config.toml
arch = "dit"
model = "class-conditioned image diffusion model"
dataset = "microscope photos of single blood and bone marrow cells"
train_examples = 194171
image_size = 48
horizontal_flip = true
conditioning = "class"
objective = "v"
cond_dim = 192
targets = ["cell type"]
num_classes = 17
cond_dropout = 0.1
norm = "layernorm"
hidden_act = "relu"
mlp_ratio = 3
head_dim = 32
fused_qkv = true
qk_norm = true
inner_norm = false
moe = "soft"
num_experts = 4
moe_every = 2
expert_mlp_ratio = 2
slots_per_expert = 2
shared_expert = false
patch_size = [4, 4]
layers = 6
width = 192
positions = "learned"
optimizer = "soap"
beta2 = 0.95
learning_rate = 0.0027
beta1 = 0.95
shampoo_beta = 0.95
eps = 1e-08
precondition_frequency = 10
max_precond_dim = 512
one_sided = false
adamw_lr_other_params = 0.0028
magnitude_pruning = 0.3
max_steps = 25600
batch_size = 64
epochs = 8.4
lr_schedule = "cosine"
final_lr_fraction = 0.01
warmup_steps = 1280
weight_decay = 0.1
adamw_weight_decay_other_params = 0.01
Rows from block 2 of a small class-conditioned image diffusion model, named by matrix and row number. Rows with one number belong to one neuron. Each number is 500 + 50 x the weight over its row's rms, rounded and kept within 0 to 999. All counts start at 0. Numbers have three digits each. After the name is the row's rms in percent of the matrix's.
Before each neuron's rows are labels from the 100 images, of 14976 (inputs lightly noised), where the neuron reaches its highest value: "strongest on" is what is common among them. Only what is clearly more common there than usual is listed. The data: microscope photos of single blood and bone marrow cells. In brackets: how many of the 100.
# fc1: MLP up (model.blocks.2.mlp.fc1.weight, 576x192), inputs 0-191
# fc2: MLP down (model.blocks.2.mlp.fc2.weight, 192x576, transposed), outputs 0-191

strongest on: smear: peripheral blood (61)
fc1.17 089:614500538500446464500542541472489553472500418475464443500539469436500457500452500634500438498477524500605492500466490500518500498500471439453579500613412555500449531589519428500573469431501500490500500563595504500541500500500538495402408477500472430457521451500500446500496539455500500549430495480487487473500487571500500441543500442357362571574448500502420500463478500453472587570373474516443500500451500454551500500500477593451500455457500500551389588500426459432500500500453483541456524500467500500433589466444508500500636500500406487498561489504500402500500500573643419566
fc2.17 077:413429500460583500500500442506500425491540500476459512536533536521500410583469500364575500486433581500500500461508421500472500531549529500515500468649500500480500420452538526500528500490526496500500500584601511500462599471486570501378629546558466527500500535500500437446500558503500583521539547410521500500453551455455495556570500473597373500500500500506368500478540595478500537500412517500533504500500612477457500500443456449569456544500490500500588500500506486534541481492434531514441547500500500475500543500431535478427353500500621555440513417500500546524500450381406416500

strongest on: cell type: segmented neutrophil (41)
fc1.72 095:496457553500500555530444500500473525463457500500500500426500552401594500500568427500461500481500443451397500500489389536439500500492487587396533500425650524444588449469429500500468556428483500499461437390528500500420545587526501500542439461444500431477426598547570509501550495529500423500467516500408500525558500500500528480500500426526485500500490452473484500500559500583521424497417556412655500474500524500500467618476471604452500550451396424429505502500491500468500529485519494542500434500540471524500488519494558401489500461500509555473544606500538578500500599540629438410
fc2.72 133:556523549462520521511511476444526500442459520500619500614476464507500369438464500449500411500580500551548500483544500536558468519497592552500424464456500551476500500534565461524550428426369477501450515351464512510619524458502500447500489553517500519528476498499475548520426496515496568454510467558444486500416500548522443607548462500465452482592571521503471447500451510580395430500427544386573498448500500542500540554521488500538540476567516570579500579572487544437500631584506480551490461418479500500472482500442597574514500600522466604519481488525475500484500435437431434512

strongest on: smear: peripheral blood (90); cell type: segmented neutrophil (69)
fc1.307 086:515575555497432500637486537562500522416414487429441500500500599512500563470500576500535473500541524546461442471477516540608459439478544552450500578456500362465566500567466500570445500457440446489630426417500548582516459472509565500414582561527500471500484461466527555482541500500435513513517568615500500540500605528544532556438599523477514508445540484589565409521445531416381454552564458556500555426419511500500489500409492454558500500571500454459500499513496507500475500469500500472559500575500500431453493480500538503450500534500542500500522575500500476532442549402549437374
fc2.307 115:576606569581552484537526500500485491500425500500394500518495445529500501478526394500402492500500500500500530500561500538337548442458447508630500447450500535491497500380533510454399513320428433479472490448500500523500479538500566537479434416502500500500500446500477466458474548466491474532500553500586574593415448521500446514544518539530542500460518519446557500589530412377563487517570500506464551415470567500465500538479465552483433483444580506572436510562461495559500584523496532492458452471552534419569541535507532518500494552521556512491542500495471500415451500637500409524

strongest on: smear: peripheral blood (41)
fc1.288 090:526564500536540429516500519500500446500513500445500508511478469478479500530541509489536500500500422503525500500573500516496500358562554548442500527481500500672441546465500559459500500438440449500500543583529476535501492342477454686527506508536535500431544573500500518466551435454529500500500429500500500500457552467394464372531449525500411461466500500494344513543495460468552524513565485566500500533547549521484455534552500551530510487588461500624500459507549506440535585565410478492484555500562576500417500564516531525538566434562537570500622579424460500500472533513500549609
fc2.288 101:485495528503459550465487462500500564440535561503535476560500538554437500500471620532423570500439451522597528500433500500447501508543440522571485502417491500490500534497542477554528458434517512500504515608576500526554482594543466690495553500468472601508492500500467602456444432500569500510468441510487386463500452520547555433500468515500402500532519498520309581491575490465391546500518546496500500500500511418517537519500415508516500469379547511412500492500448503586512500500427508500515510478472500484500466500529579443361454482500545500500346451540479391510500490453470500441

strongest on: smear: peripheral blood (45)
fc1.231 092:500465500483530500500603427502532500500539476415503512462466523560485418483621472573473500491500461500620528406500509521542499533476413503476434500500500473433446501573500497584496500524527483500468527456574526423423500416497560447458500439500521497530500545500520492500565504415500535559576459500582600480536604500383512572431429600484509525429500474578505500464500385500520500472547500489466610491423570500559510440503514539500533481443418395581468500561553500418504620607379412526471552444522542489523505540542500538600500518579478579500594520567500500476507457500429494507
fc2.231 097:538564500500472500522500603486530504557536445460500500580461451595471518500344540435512500500435383479536540493418437500484559499482527461500423481500500500500500459500522562589500500500440500526500494469585500424544523500515562500433542542478451547500585445549500468424477531460500486632510500500455500500479582425527453417469500570571539493556500440396462511542516578500435500500500477540527523526500523422427536510434451500568500534517567552513575532700500516539455547403374569558423542558410585466546481489500422445605500500449497520500588500522487500524512554448432500500

strongest on: smear: peripheral blood (99)
fc1.303 089:500433549574485500508500501500500533448519500501360551448531500500572505428600423527511500478567500470507500535473466500545500509492500384500500500500500491500435485523483500550429558470507500511486500500554500566480504462557500465500467501486407473428500554469500500500543500488441500500377500472404500538545431500638470448428500500564511663520501448483547400538580440501500531437647496536472500489381527489500571467559619500539500500500500528561500500496421500408444438500500392500573465510545658558634466477450497505585424534500500518605584511420509517498500452504512536500
fc2.303 117:620500526462509568477547495471653474563500495574484466551502500500474500500500500525553536468487435500454467520479471507475548479500512473465500486500539500375475500542500584500500428473429478514496493500504463400500498537506528473500522544489392535538532518528626550446477493353500508528590477451471353434505546500544500497457500528530519500347610352477481554500559485496500500528451591466469386489500591475503466554468494534472558393495522457451604452492500527500500541500388467500500500531615636515529500529407477500584604499420500454500500520500516491500500459428500495502

strongest on: smear: peripheral blood (59)
fc1.22 108:500448542423500583529551564500500500456523483500480437500563500527610497512500462524455472500500500481464466609558500500500576455500500514500707500455519454500423500482615441536497587448564500500314603503500500379535555559564516484559399429425495500388574498482539466457500488581498506500500484608554561500557384542500536500597486495483468455500500530476429500579500500538500451404500527466468500495398440544491500498500500427567566470483494543500500437500445549471554601571529565516531549500550528500520500540500565474500432500500507472530587500478457420500500446500484473523
fc2.22 117:551588441487486579409500542500549539547478480500607500519500514554571500434500458500486509611469443478434531464566553534541558580500500463455606500540455484500500448540615573500500529557500500456500500500394505513500540542448533442428429500533549504530500463516500553500628481572630480577500583577633492490558500535482484567599495523464449500566517473502513500575570500489496580477503577506500419514519522468467644557589485456500352448500469543500500602558499500514422462552437526477500503543596500596477489422563462500471547458516518563571475553481499500500488500456541500500

strongest on: smear: peripheral blood (64)
fc1.391 118:504361423500555556529574520489503525399536388500500500473472500500500564574487475568531562453492518541506500500448387488569471500535465500500535475500500467491500478527541500546521585363539471439429500500566423500501570480500517558557445460440582472434622500500537500465527549500564491529495468521431494500500618424429569371510485500402498561492494571535445500467464500444505539415500500446414547503500627458500500500500437559577552530522453458539514492440474431480589501530538512575500573505500500495500420500499500543501589570626448383500572443493438407500546500502531540481
fc2.391 124:532624539359525548500518500463485500568452543513582500452525508489451532449500408539522540500510499510370500527500393495566473500454517565455563500480500500614500448480481519500500508500568500549462419456491466412542500460371520460500500457500535527513424508560538440572506476556478500554479500519405347448500419519478524661507486409451475500419445500502544503474500516490547456500517439504465484500533500512511463401565509439500388574500527367454500549513500444424500499500500440439500542540609383468501569471544480500500500456571441560598500456456489542500491512530515500419

strongest on: smear: peripheral blood (66); cell type: segmented neutrophil (45)
fc1.228 106:457486496500599500500500582454445611505450527511500500567527438472492516500546500537640477464558614537500522426570459552456439480500509472500460500416500580500500535500499500500454500488485420500547470369286555490500500325528543623314451381616500471450500443434500522500500421500477400552540470521500505541491499556527536496481678500539500506483480438558502522500488473511452485433465508500479504494506500506460500500493500447446464489411500500500500494494500460500527465500533491420472546451520527461474526500459500499500500500527500574504500500476540467562565487522500589500
fc2.228 078:650483500467419454514520469500507397500485480496500476500519500564500491525500500500339501513505599499500556538517500500500500500538500500500500465500500325515500500550500505500386536581500424517458559418370445500500453535437500691375556500500413478478507551466500573488500458500528619525487500439531500544500500436500476500385701500500570444512500481452526472458524562500500482551496539454520500500500500500524505531523535500568500500566479448500505487500500498494588497500529500437545521457444435500500506489449501551527531500456541535511531462500432521350557544474526630500

strongest on: cell type: segmented neutrophil (95); smear: peripheral blood (83)
fc1.289 116:425500485500519510438609500494570566586500496452421407500481539489628500573497536500451500550500477540500416492514453465465345523466485500432539494500500526457500493557587500419453587478500500500352500468492457500571471500500531465480500521572500500478499500481492503448544511505500496500500500463500500509500465500500542500363500428509456500500500640469524500500476558520500500588500405500566360500495565549500500552446511451520581500500711511361442500610555500516513500444562440537407545649604493500437452500554500496458485451490500500532503500500500503500524500500495470500
fc2.289 108:518545492607494600597575500502430525627514476549493519500501514528582542511346518500533500465427500500500564604500416500500540652546476341488500457500500435551500480453515434500492500502609487425500500500459500500500500539500500480500491558510629535407563421442500500500500500441540488466500398529464399500500421469496428500500500570500500420603527500500561573475576456500395500470628444500500500500500500650469478519473557475522500492492538460500500430490524591511526476500377516500463500500474500500527473500500531467592531583481518500561504608500499500500500500433500498500

strongest on: smear: peripheral blood (74)
fc1.268 092:500500480471514559500490511567459432497398500461444458503500549402500444585551440442452500493431500523518500439500536511603480473519530522393477495422510500473579604568500514567462500496457432508500594635581491497400500507577528548569419460500608595483500500447491372499462415479442512508507500514576502501500471388522365500500500517437380468500500454499500500438500500500500495500500594500500512471506593481444500550550458500459425548615500500558523439500527524453506482400569503427416596459464527521528500500500461572505500580577563553465500492500522607549558500448500487500
fc2.268 064:633517500471500565461523500387500563452491500501437500477490500492443500500348477500532485574500491483449468516621494482379500459559500575597452467416500548500500493500455459500500511552452335530500550666596565415576500466445506594569581515561599500427500477506423500452580416500522500532447531500556465472542500599474562500396500500464401500466500451500525500471563515500534446583497484491554500482504565517565500500550603500502500500423483500529425500500520500500548500500500489431500552500500371503500520514477488500500500400560479500567500548447505500415500456448500500500

strongest on: smear: peripheral blood (61)
fc1.464 125:514396485425515536500504479541523518500502483451502551442570524586419538499569500503500629558500500500481457579454539486535500500541470586562529500500452500556491501589608535399500491373597499513492500487500417482511419522421538428446468452532500485488515517474500508403594500408581506437503530542570454500530500464500483417500500457500535504500572486550500551503562500500521553473470530500456703500533538449500503354529464500640569547476514500500500518490433473500500493598541500500578526582521498518429500519498445527478521500643477462500477550580491447500500571563562511401
fc2.464 135:500592484606500493567470500510500528563500554558633514421498495468502533478525545500468503486500464500507622500477500500509471516464511527530521500489464577555503405522459431500500490509607500500273477539500401647500507566500500544500500451442577527561431598527597494515497488393500500430500587507434425471563500469385492689505500479523419516356417546500500447465500511500584481500411472468398500524500513537500486500553472547481435521516549447449468500562469459500484518494555514490500500500514506595490579462514551494500526500500437539544492500494500517500500510539500488500

strongest on: cell type: segmented neutrophil (83); smear: peripheral blood (68)
fc1.78 092:500529500484481500548430422540490500500586410489500500500568526489500507541449497505462500500500462513432513529578533549500491542425461618359564431554583402495446500500529446611523512388527500469422378500500500479501500500471533572628500454479481446427480496500498451485483555551384467553500586500617468500379457500556449500568482541500569484507500419435472462500527522433569519392529506500500500500500518444437500394500500500485511548544433458497481539535500440500375500450502437500386618565608513441500427556500500497535500455500527575502500530524423500500488533527559510437
fc2.78 110:561502500500523444500453592504545518500612500487500519537500446500434500506564445508542474500500500500500482430423576513499500500443500508500471530589500602560500537524554500500453579500443372587555500386531500500500573584384597585594467500547558554344493500500496499481521599555500522531405526492500525416628442583527427585429500550409407490514441500500500506574500484452500500693515519500573519556500492500495510536475521491500434569445491432607488513489500502482476500473430483480455619506472500578500500470500509500453500500500441517455500528520559477500461500427500493554

strongest on: smear: peripheral blood (77); cell type: segmented neutrophil (50)
fc1.11 098:491457521483594487500461538430524500596463480500469498500500491500445506359424525398500500442431515500458517581518539541500529430500486557589500505537508552449534432500517535500498545500500539521492444481444480526462500429559461441343385519500615572502567468609507424467468500519444536533500592500467500527500468425500500500457599500538401514498580518603579419534433500500478423500485508508553460580521427500618532559467428473518478438500534446608500507500541511470534486583577491559428424500483500500486463524508545428527500493466371390466514500470569554462493438513592483495
fc2.11 110:554484522475413464600500500564500500499504511500406509500503500500500446500500451613465439556431500521537448428500520506500484500505500492439472482573500377526502500500500487503409485573500543511539579486430500500537500472500455463395604559563500516520500500485457434500545465500488438544500500500439443488500500625547500502526571500500379509494513478359640576454500500425528368500500499448451500599468555517364483535506483516500478495582547500511500574500500537437461410448550515611526436430548500472481464494500577611500526500453656396538444540495409519558500489550482500498

strongest on: cell type: segmented neutrophil (70); smear: peripheral blood (39)
fc1.35 109:481556527382439447663412534439500542431500545500514443490597476406527500500494519522482556457500532521447438472472391552577537547500500500500476500506420521456628550514486436500495574500598510535500500496500500500500534500500500516555500555496476484500468426484544500497498492500449550531500419583478479575543500580465500340394500433444531475508500431446522418447431549564522536448566563517501524486553490479500503535409664538474611500500495430508530469500567503430500495592436500500513555500601500398481392500500500500500500500443486500588500534410555500500476593500475500459
fc2.35 110:555608500500445399575413436500433562543502416569605509455507469500440525510486500539525434574500499553479496500484500531526500716512564500500461537500436516610446518500392551535500505549583500521503500485500587548462525486500523483454512623456500586534445487550454500435445500500500500500551500535630413468500501545517492488476500480492459528628558522482500559472505550485466526500515500483448500541500581531500476447535450454500484500500587487393467535534484549500500442534464557500500448474657520532330417424541522558531500441470490475573440495544553474523500497505486492558

strongest on: cell type: segmented neutrophil (62); smear: peripheral blood (44)
fc1.48 078:406523500551500482500500446446500500597417479461487519357500441423500507454388500517500553446561500618482540500488500604461519522500464540393500438517601449500530489500451522486461443500499500516500373463411470500536500500500459442500500519444505500471455562614457600463532500519463500460461507500566500549500469429500500393476502600583456500500500413483500500513506543500555498470500629500540500500517514597549446460427500479432500538500430478500500499558570500500500500425525500540419497469502500500564500556560441500471529379500462563471443594500456587529539623502666500412
fc2.48 171:507500500458500601504500470463566582507378500455559500505500500517542395527577519441500494491420532508500549509590502511592415500410619440573544523625489573525500472480575489524500511494456523497455601411425478537539500526470438500558456416415664500497507464500500503530500516486500459500535500500547554396464553589522545580500529495517478449500531500557485447563533435482423520515468547490532423458509527571425569577541500505467500458593525455495468571534500500540449525529552558500466500484491518500488563477455471446540568402564436523566536511559482483468500489298500532464

strongest on: smear: peripheral blood (37)
fc1.481 096:500486500491556415544444500500446529451500538500500468529505490444509403411625500472530547500506500500485500453585500568507479500500546525529413495463483500523500500412514475500509540444500500574500500594500504521657500434524500452503393516452538438600500478500510500465477491500429500531587500559499530530399579500500499652500424500532488458432495508609500587362500599500424497548559578500493555528500454500505489500542644500526377472568500505500530492500500525580359424570500540529489500563500529544442500481581457552500474598435500476513500558481457517490550500373500500569
fc2.481 073:655407470500439464422475500572474482522500565539500455481389548500500604421500493566427550441500500500489480537439500500500519467500359523480418538465609500500500500500520500447520500500482500550578500600486500527373496543563481462500582500575433535500453500471438516420500500427550500510445435500426500500594500531500500528500421550509505500475486546380500500450489593464500517469522429500477408541500549440500509500370494500553500530456424565518489503585543500417562500454506483536521500500500492467500463491548500442439500492500540574500500398504519461500541500725593480467

strongest on: smear: peripheral blood (44)
fc1.544 094:493497476444500545500500522500447500500500504500493505387540561505425500500583500504517628505424500486410507540500398500500500500501431529500477486540500485500500501563607487475520560408551547573548482500543455500535435443479545551479591519500513495500526512603501500445611489437488500500500568538486500500407500574500486417481500539500488468500547565500500575417536497500500452500563612500569431525500545462481449500467499497559491574500521500396626558437500393500428501490478500500317525532545475385432464400513500424525623443448520500500644500482469522500450594500602550499
fc2.544 107:500500568607543406500500544546442475587452560590584510419403532444500500500502479493500497500449500500490466572443444510535421490491565549500485500457487471495500417492515498561472547556597471500500500455530512542520509500508476451535543474478425630358493413480551445429500494582500500480436492473500437519419517592495459640421478512483512517432478556467490466341563500500500511481533500596467500472500474544500478500518500500500608655500527406446544471500501460500444447517500463500461500546471470484421596478481411452500430566464500477607534544595466464500514574578552469532

strongest on: cell type: segmented neutrophil (48); smear: peripheral blood (39)
fc1.251 073:399505459449342543500497567597474610500428466500569500516500500529500500500490469500578500500576437502500500532538487500567542500594500518500514499500477511498496601525433500500560463500500653500500549429646500500582500530555402576430559500513500500525500500500500500500500477500500627500500458500500500598447500384500500506500461500404500500507500456500563500500508515500505441500510512500545506413550531545770487500546492507459455527547500450500500500419500523447500468542500555404547557421500497547490518500500546438500500500500500469536509530495367500486525500508500344500
fc2.251 072:653556452500602607500511457500500436563474500500500446500500500544500500530532524500413500461527429516458473500470551485406484558500482538584500500470458519402459500540447500468500572592459608500523560459589581518500500461475398500500500564454451500481500524542500500500501467590500440502516467500639500525500433597535500500455500500609500489511380487500593551500500500500500500466500540500497500372500500484295551500525545500555500479537500500543515514531500409409500500500489533449500500500534555473472525500448530558457572500468566500500518553500599366430550448411500369537

strongest on: smear: peripheral blood (53)
fc1.233 091:474378535570500536511500500467343443447498471637497579583523394419563500481500500435500498430461467525500548331500474539590452467500376514500482500413486462512500476482500512564503460500460469431500442534554500500541500500478500498537435549500476444500500500535475520530450524574500484500492500500500582500500550474500500637407482500500500586556532500500500500560454500500508500477435600559500457500469500509500500399538500500372431443528460451500500535515460520500507475557509471440448500321412553448529500500385466500500585462500513485402402594483500499591500500463500500460
fc2.233 080:535500547425472531500432501512412577483491500585500431508500565454500562392577548540491414591514504500517500530500500500442500451544602543500500466431500553500531500406500472534500566557500465506500577559500500563389500514581500500503511500527500530463491500500500458500599500394568500500500451605550557500500493500422475531455500573500500533420537630525500500572545500542481500444396542373487382500500500437500476457500443502666500624442570541469500395559500500500500461435500500437529568474565398521516436500440460500480500440500407529487515463494541427433490543597500566496

strongest on: smear: peripheral blood (36)
fc1.43 103:525441436542462542477501423501500527539509486514499463500529500574498500523409464500550441527466561473534362500500500509500543500532500500619503501516402504464519566500452498469500435467500500521382489430512547500401464423517413382326500567599451581457500539425500616421475500460491538500533564541500510514523450430500529458493500515520500500594500515520482503577477557500500722628439513435521534521492472500576517509500500447500495486422500510535500500500480500500517553500500552525500548408502512553500500562500526500543532500608364447530442519528507421552457500507461591529
fc2.43 078:599500500417472590404494518500532500615500500435450500475500500455439388500399419500478500563513500457402500562487500501468500506519488529500512500540421457500500457465551489439500561470500507542500602500500500294500451500517461500415490513500500445542502512515431522397535500625528441500453515574436440496505518513432500500500538554473546549423500492477500551500574452532500662418511588501531490532481537507436459500479576509500418535516500438561401500467530588493448562467488392552500500500500366500448500500500484500500418549500599449576456554413490426467500509465533538512

strongest on: cell type: segmented neutrophil (64); smear: peripheral blood (54)
fc1.435 098:500395475427468466565431556408490611502408461425450490500556463500500396491460638434508561500445433500500456639437372526490497519541506570500500498554539500471509457500437531548446513500500489500556514544459500500500555567480500549500473535420481443460500532450462483500451434571500455500559582486500439579459558500474473500606500510500412494507500400468500500552481522488525474493567473457500500478486528450461474571449500571385558525528565457500578414421469500577522532425500501489527488513544500506459392420447500489484500514380579450497506439439459616514500574500421500395
fc2.435 141:459479533466520442478500459565500428553436485571526512449531560456470511537625528583454500436336523500546518526534452519500458514433532500512401523503523442556500548487500517420570488493500555533452459575432519477451558546482451550489455500469504500413500500602537512484494500499444553408512500566509460414439559525500500448517471566545424598418517475566495586473500568500660449534518500485462500472500663554574500517489490445549420516450479500535538577466464517500539499628531525479543500424500500512443478596500538500423465548500428444500554536566545598468491500442588468561

strongest on: smear: peripheral blood (45)
fc1.277 104:440620515478500514520500500500500500500500530476500666448401500530519500500476500543522521457500534543442427500517470487500484500500384500457523504480521500500489467382447411558500471461626511419505500495500443494500416490568500559500500521435500354500545568608463447483607523534579517583424500442657504536508389500452500445539551431465502481413351537500500508424362496500500500500505466502586461500496502466500488500500549593479395523538552621487500409500539500500463500500445423521477480450502523575500500500431500473481490500500557500442509500529528500488547541470500511390
fc2.277 130:574440500464500495500480500500413500514500492500500499441382525500516504544469500518500435493569476525572506525500529474530500451500500522473532500500451500403476503543500412540497500348524474572500478507486462594500515600510500477458516494500639500400500625500514500605500471442426507487525607535602440511500601500432473535483500541534500557446561488522450540539500416497571490535526491641515532500500531564500532614500515474490468451500626461500423434387481500500398500537430598500554488484430500496447562374475486500506497482471532500598441594450521509500500408500534487376

strongest on: cell type: segmented neutrophil (45)
fc1.21 087:405410537500500411501464542441469500526484508500551472598500500464548401450674497440500500513502442502520521479557500500528538528480515552535551509500410360470500543596500500527423608533500500500450343500500464554533500459500429502445550541500500448481500458500487500528500457500500500521500500490472500547579426454500540524482574420659504500422500422478634500471500494500423558537500440580500519461480567500485473554500481500500500570524512407500515359492513454428438506500503536486500626497500500532441560433489597500422472588461520480500501500467500454508564469428399569500
fc2.21 085:705500500445489411543500500478500500633552518500451500500567470418500500568421500556500500500613388500432383500500521500477500608530458500478500516563446500451519395483500500464372482614500500446521370570481493568500465526621394597467494466426504562498527504548476500490475553453484483474500557500522500493515457474453493500500472446500572500600500500500520517500497550470428439512500500456500500561500500523519500557421553500546466449478457617471500500469511462500550536500527484497648515500500444358479586512521487509525500407449501500500556500553489433500527500428520500458

strongest on: smear: peripheral blood (98)
fc1.27 084:569412592444464500500486448553500500500574516403512444514519500609500500500500535541539459441565502500457471500455500539541500500511500500549453545429476518505405581500570500500447500559528472476500456531590603464557464498499460500493388584622448539437448445500500500500486500458573446519484516500500418500499478485480595478435445517528500500500457579500493475619575543500527479570618459426500500500413415500472610560500601424429489578496500500500458526520621500465550422522530439518521532500481571526451558556500444500624500577500537489431431529639459477516549500500396444500
fc2.27 105:434500550448500455578444500440500500429552500555500521504561482518460500560501472478454497500535503472493433401500586500500500488565440495531532476439476478500514500500456502448508575500535441490462543500573500545450550455435451527489590454449552565367500500527557541541518464508477523501499440430497351500487500500599456500500500501405531562442428454478493500503472442516681500438597536500458581543500489564514351500511558566555462487442611459500479492428491586500608500414525500543500478600554552537500518515529449477569500500500422428460591567418511526500513442592589461553

strongest on: smear: peripheral blood (96)
fc1.187 122:504517480435488500500498495500462501500500458458450419500447500500520507527500526531461486630522495587582447500500500488500500500500500499459472499529487532500539500500531554500473567428628514351471533530500500438452561550507491564525500494500547517523427560525561505483405500595498500561543555523558483536500474500544492364522500348541552507485500599480472419610406349500500493511421519525375456468512544551500450459596441566594539500500428512517649450417532500438568584500482541500509522565500500588491513498460540506502428479563491503500500484486500425508491334546489519500
fc2.187 162:542542506500479554440464487500506507601500425467560398462452500500604490455478460518466421558513523514506448546479534515544620528500430431455453500469500482539500500557500500521500500478519500433439518513500508529480500500522500475441500485556470547572492443500490512423621500531538512642570511458473441513514500500722483633500468614502469545460523536500481556465518500500523485496500442500433475510548500500479500415495521469500463448505569500523416592508528555500551438553354504508420500494428544500383449447502518500500345466348481500542500577447500483500520449487414500534

strongest on: smear: peripheral blood (44)
fc1.183 099:535512447569549394500458533537462622585502436507500500414469477520562455500500439483442475527500422490573533453665476500494428513450468490532500508446500630542458356550500420500434443500535481465500462448495491525452500489546529401536582457549500467517521500385500465500516666539567607534434500500509551491461530377430461500493451500500416525528500593486506504466500500366511440534500500500480490500429473495432500523500500558495474500574449533481505573501465499500500546500500545500500424530500534408497391500500627499438550479534583500476501500520433500601561500520478518500
fc2.183 071:456500476446456500500528500472445361443518529500500500500500500394546469531500440500558496500467410472478500500310510500500500537425500500456419491464500387500484612478509585511500500500500463500527663442505500500532500481444524407548388500500500556500536459619500500500499654448441341531554538477500560501552489604500471480500449500500500528454500500500500502436494496326412441442469500500541534500500540451575500500500527468478500500461493500500500402500513461525471500548500500532547434539511434488500443500500555548500488500518390500500500500500586568372571500491407520500

strongest on: smear: peripheral blood (97); cell type: platelet (30)
fc1.165 089:438421507491538480450455533444516436395469500458431563500537422594460500431474515448464500597484433603442520500540500500500500414472392499500396540508508537500430467500520500500562396431500550452500357466483475469524431493500425569553500500439454500500500406425500447466506600519500500537542409529588406500578527525427409540500500500583579486457500500487566447385484440466446454494423601554500458442414500417500500539500440566484500455530500535500631500403500496500476470533500424512508518500517451471474392432500500589431463455497500501504500462500500411500499515504500489551
fc2.165 068:682500500500500511521500463545500500509500600448460336563533550426520558500564539511570500386500500526500500540500464575447500399500500512477500472535504500535559498467500500594500500500500527500559591500431500427500467496500537507555516455515438520500436500500457574500538573428603500527500498467615391500440491500500486498500500500471574535381542490497500598395617635486500473550407500472597500445544500457461459500463367470501433488482500500500500510559548481500500468408503500492500540500552500500500449500465537401378500544500500498500437500500483457500477401377557500541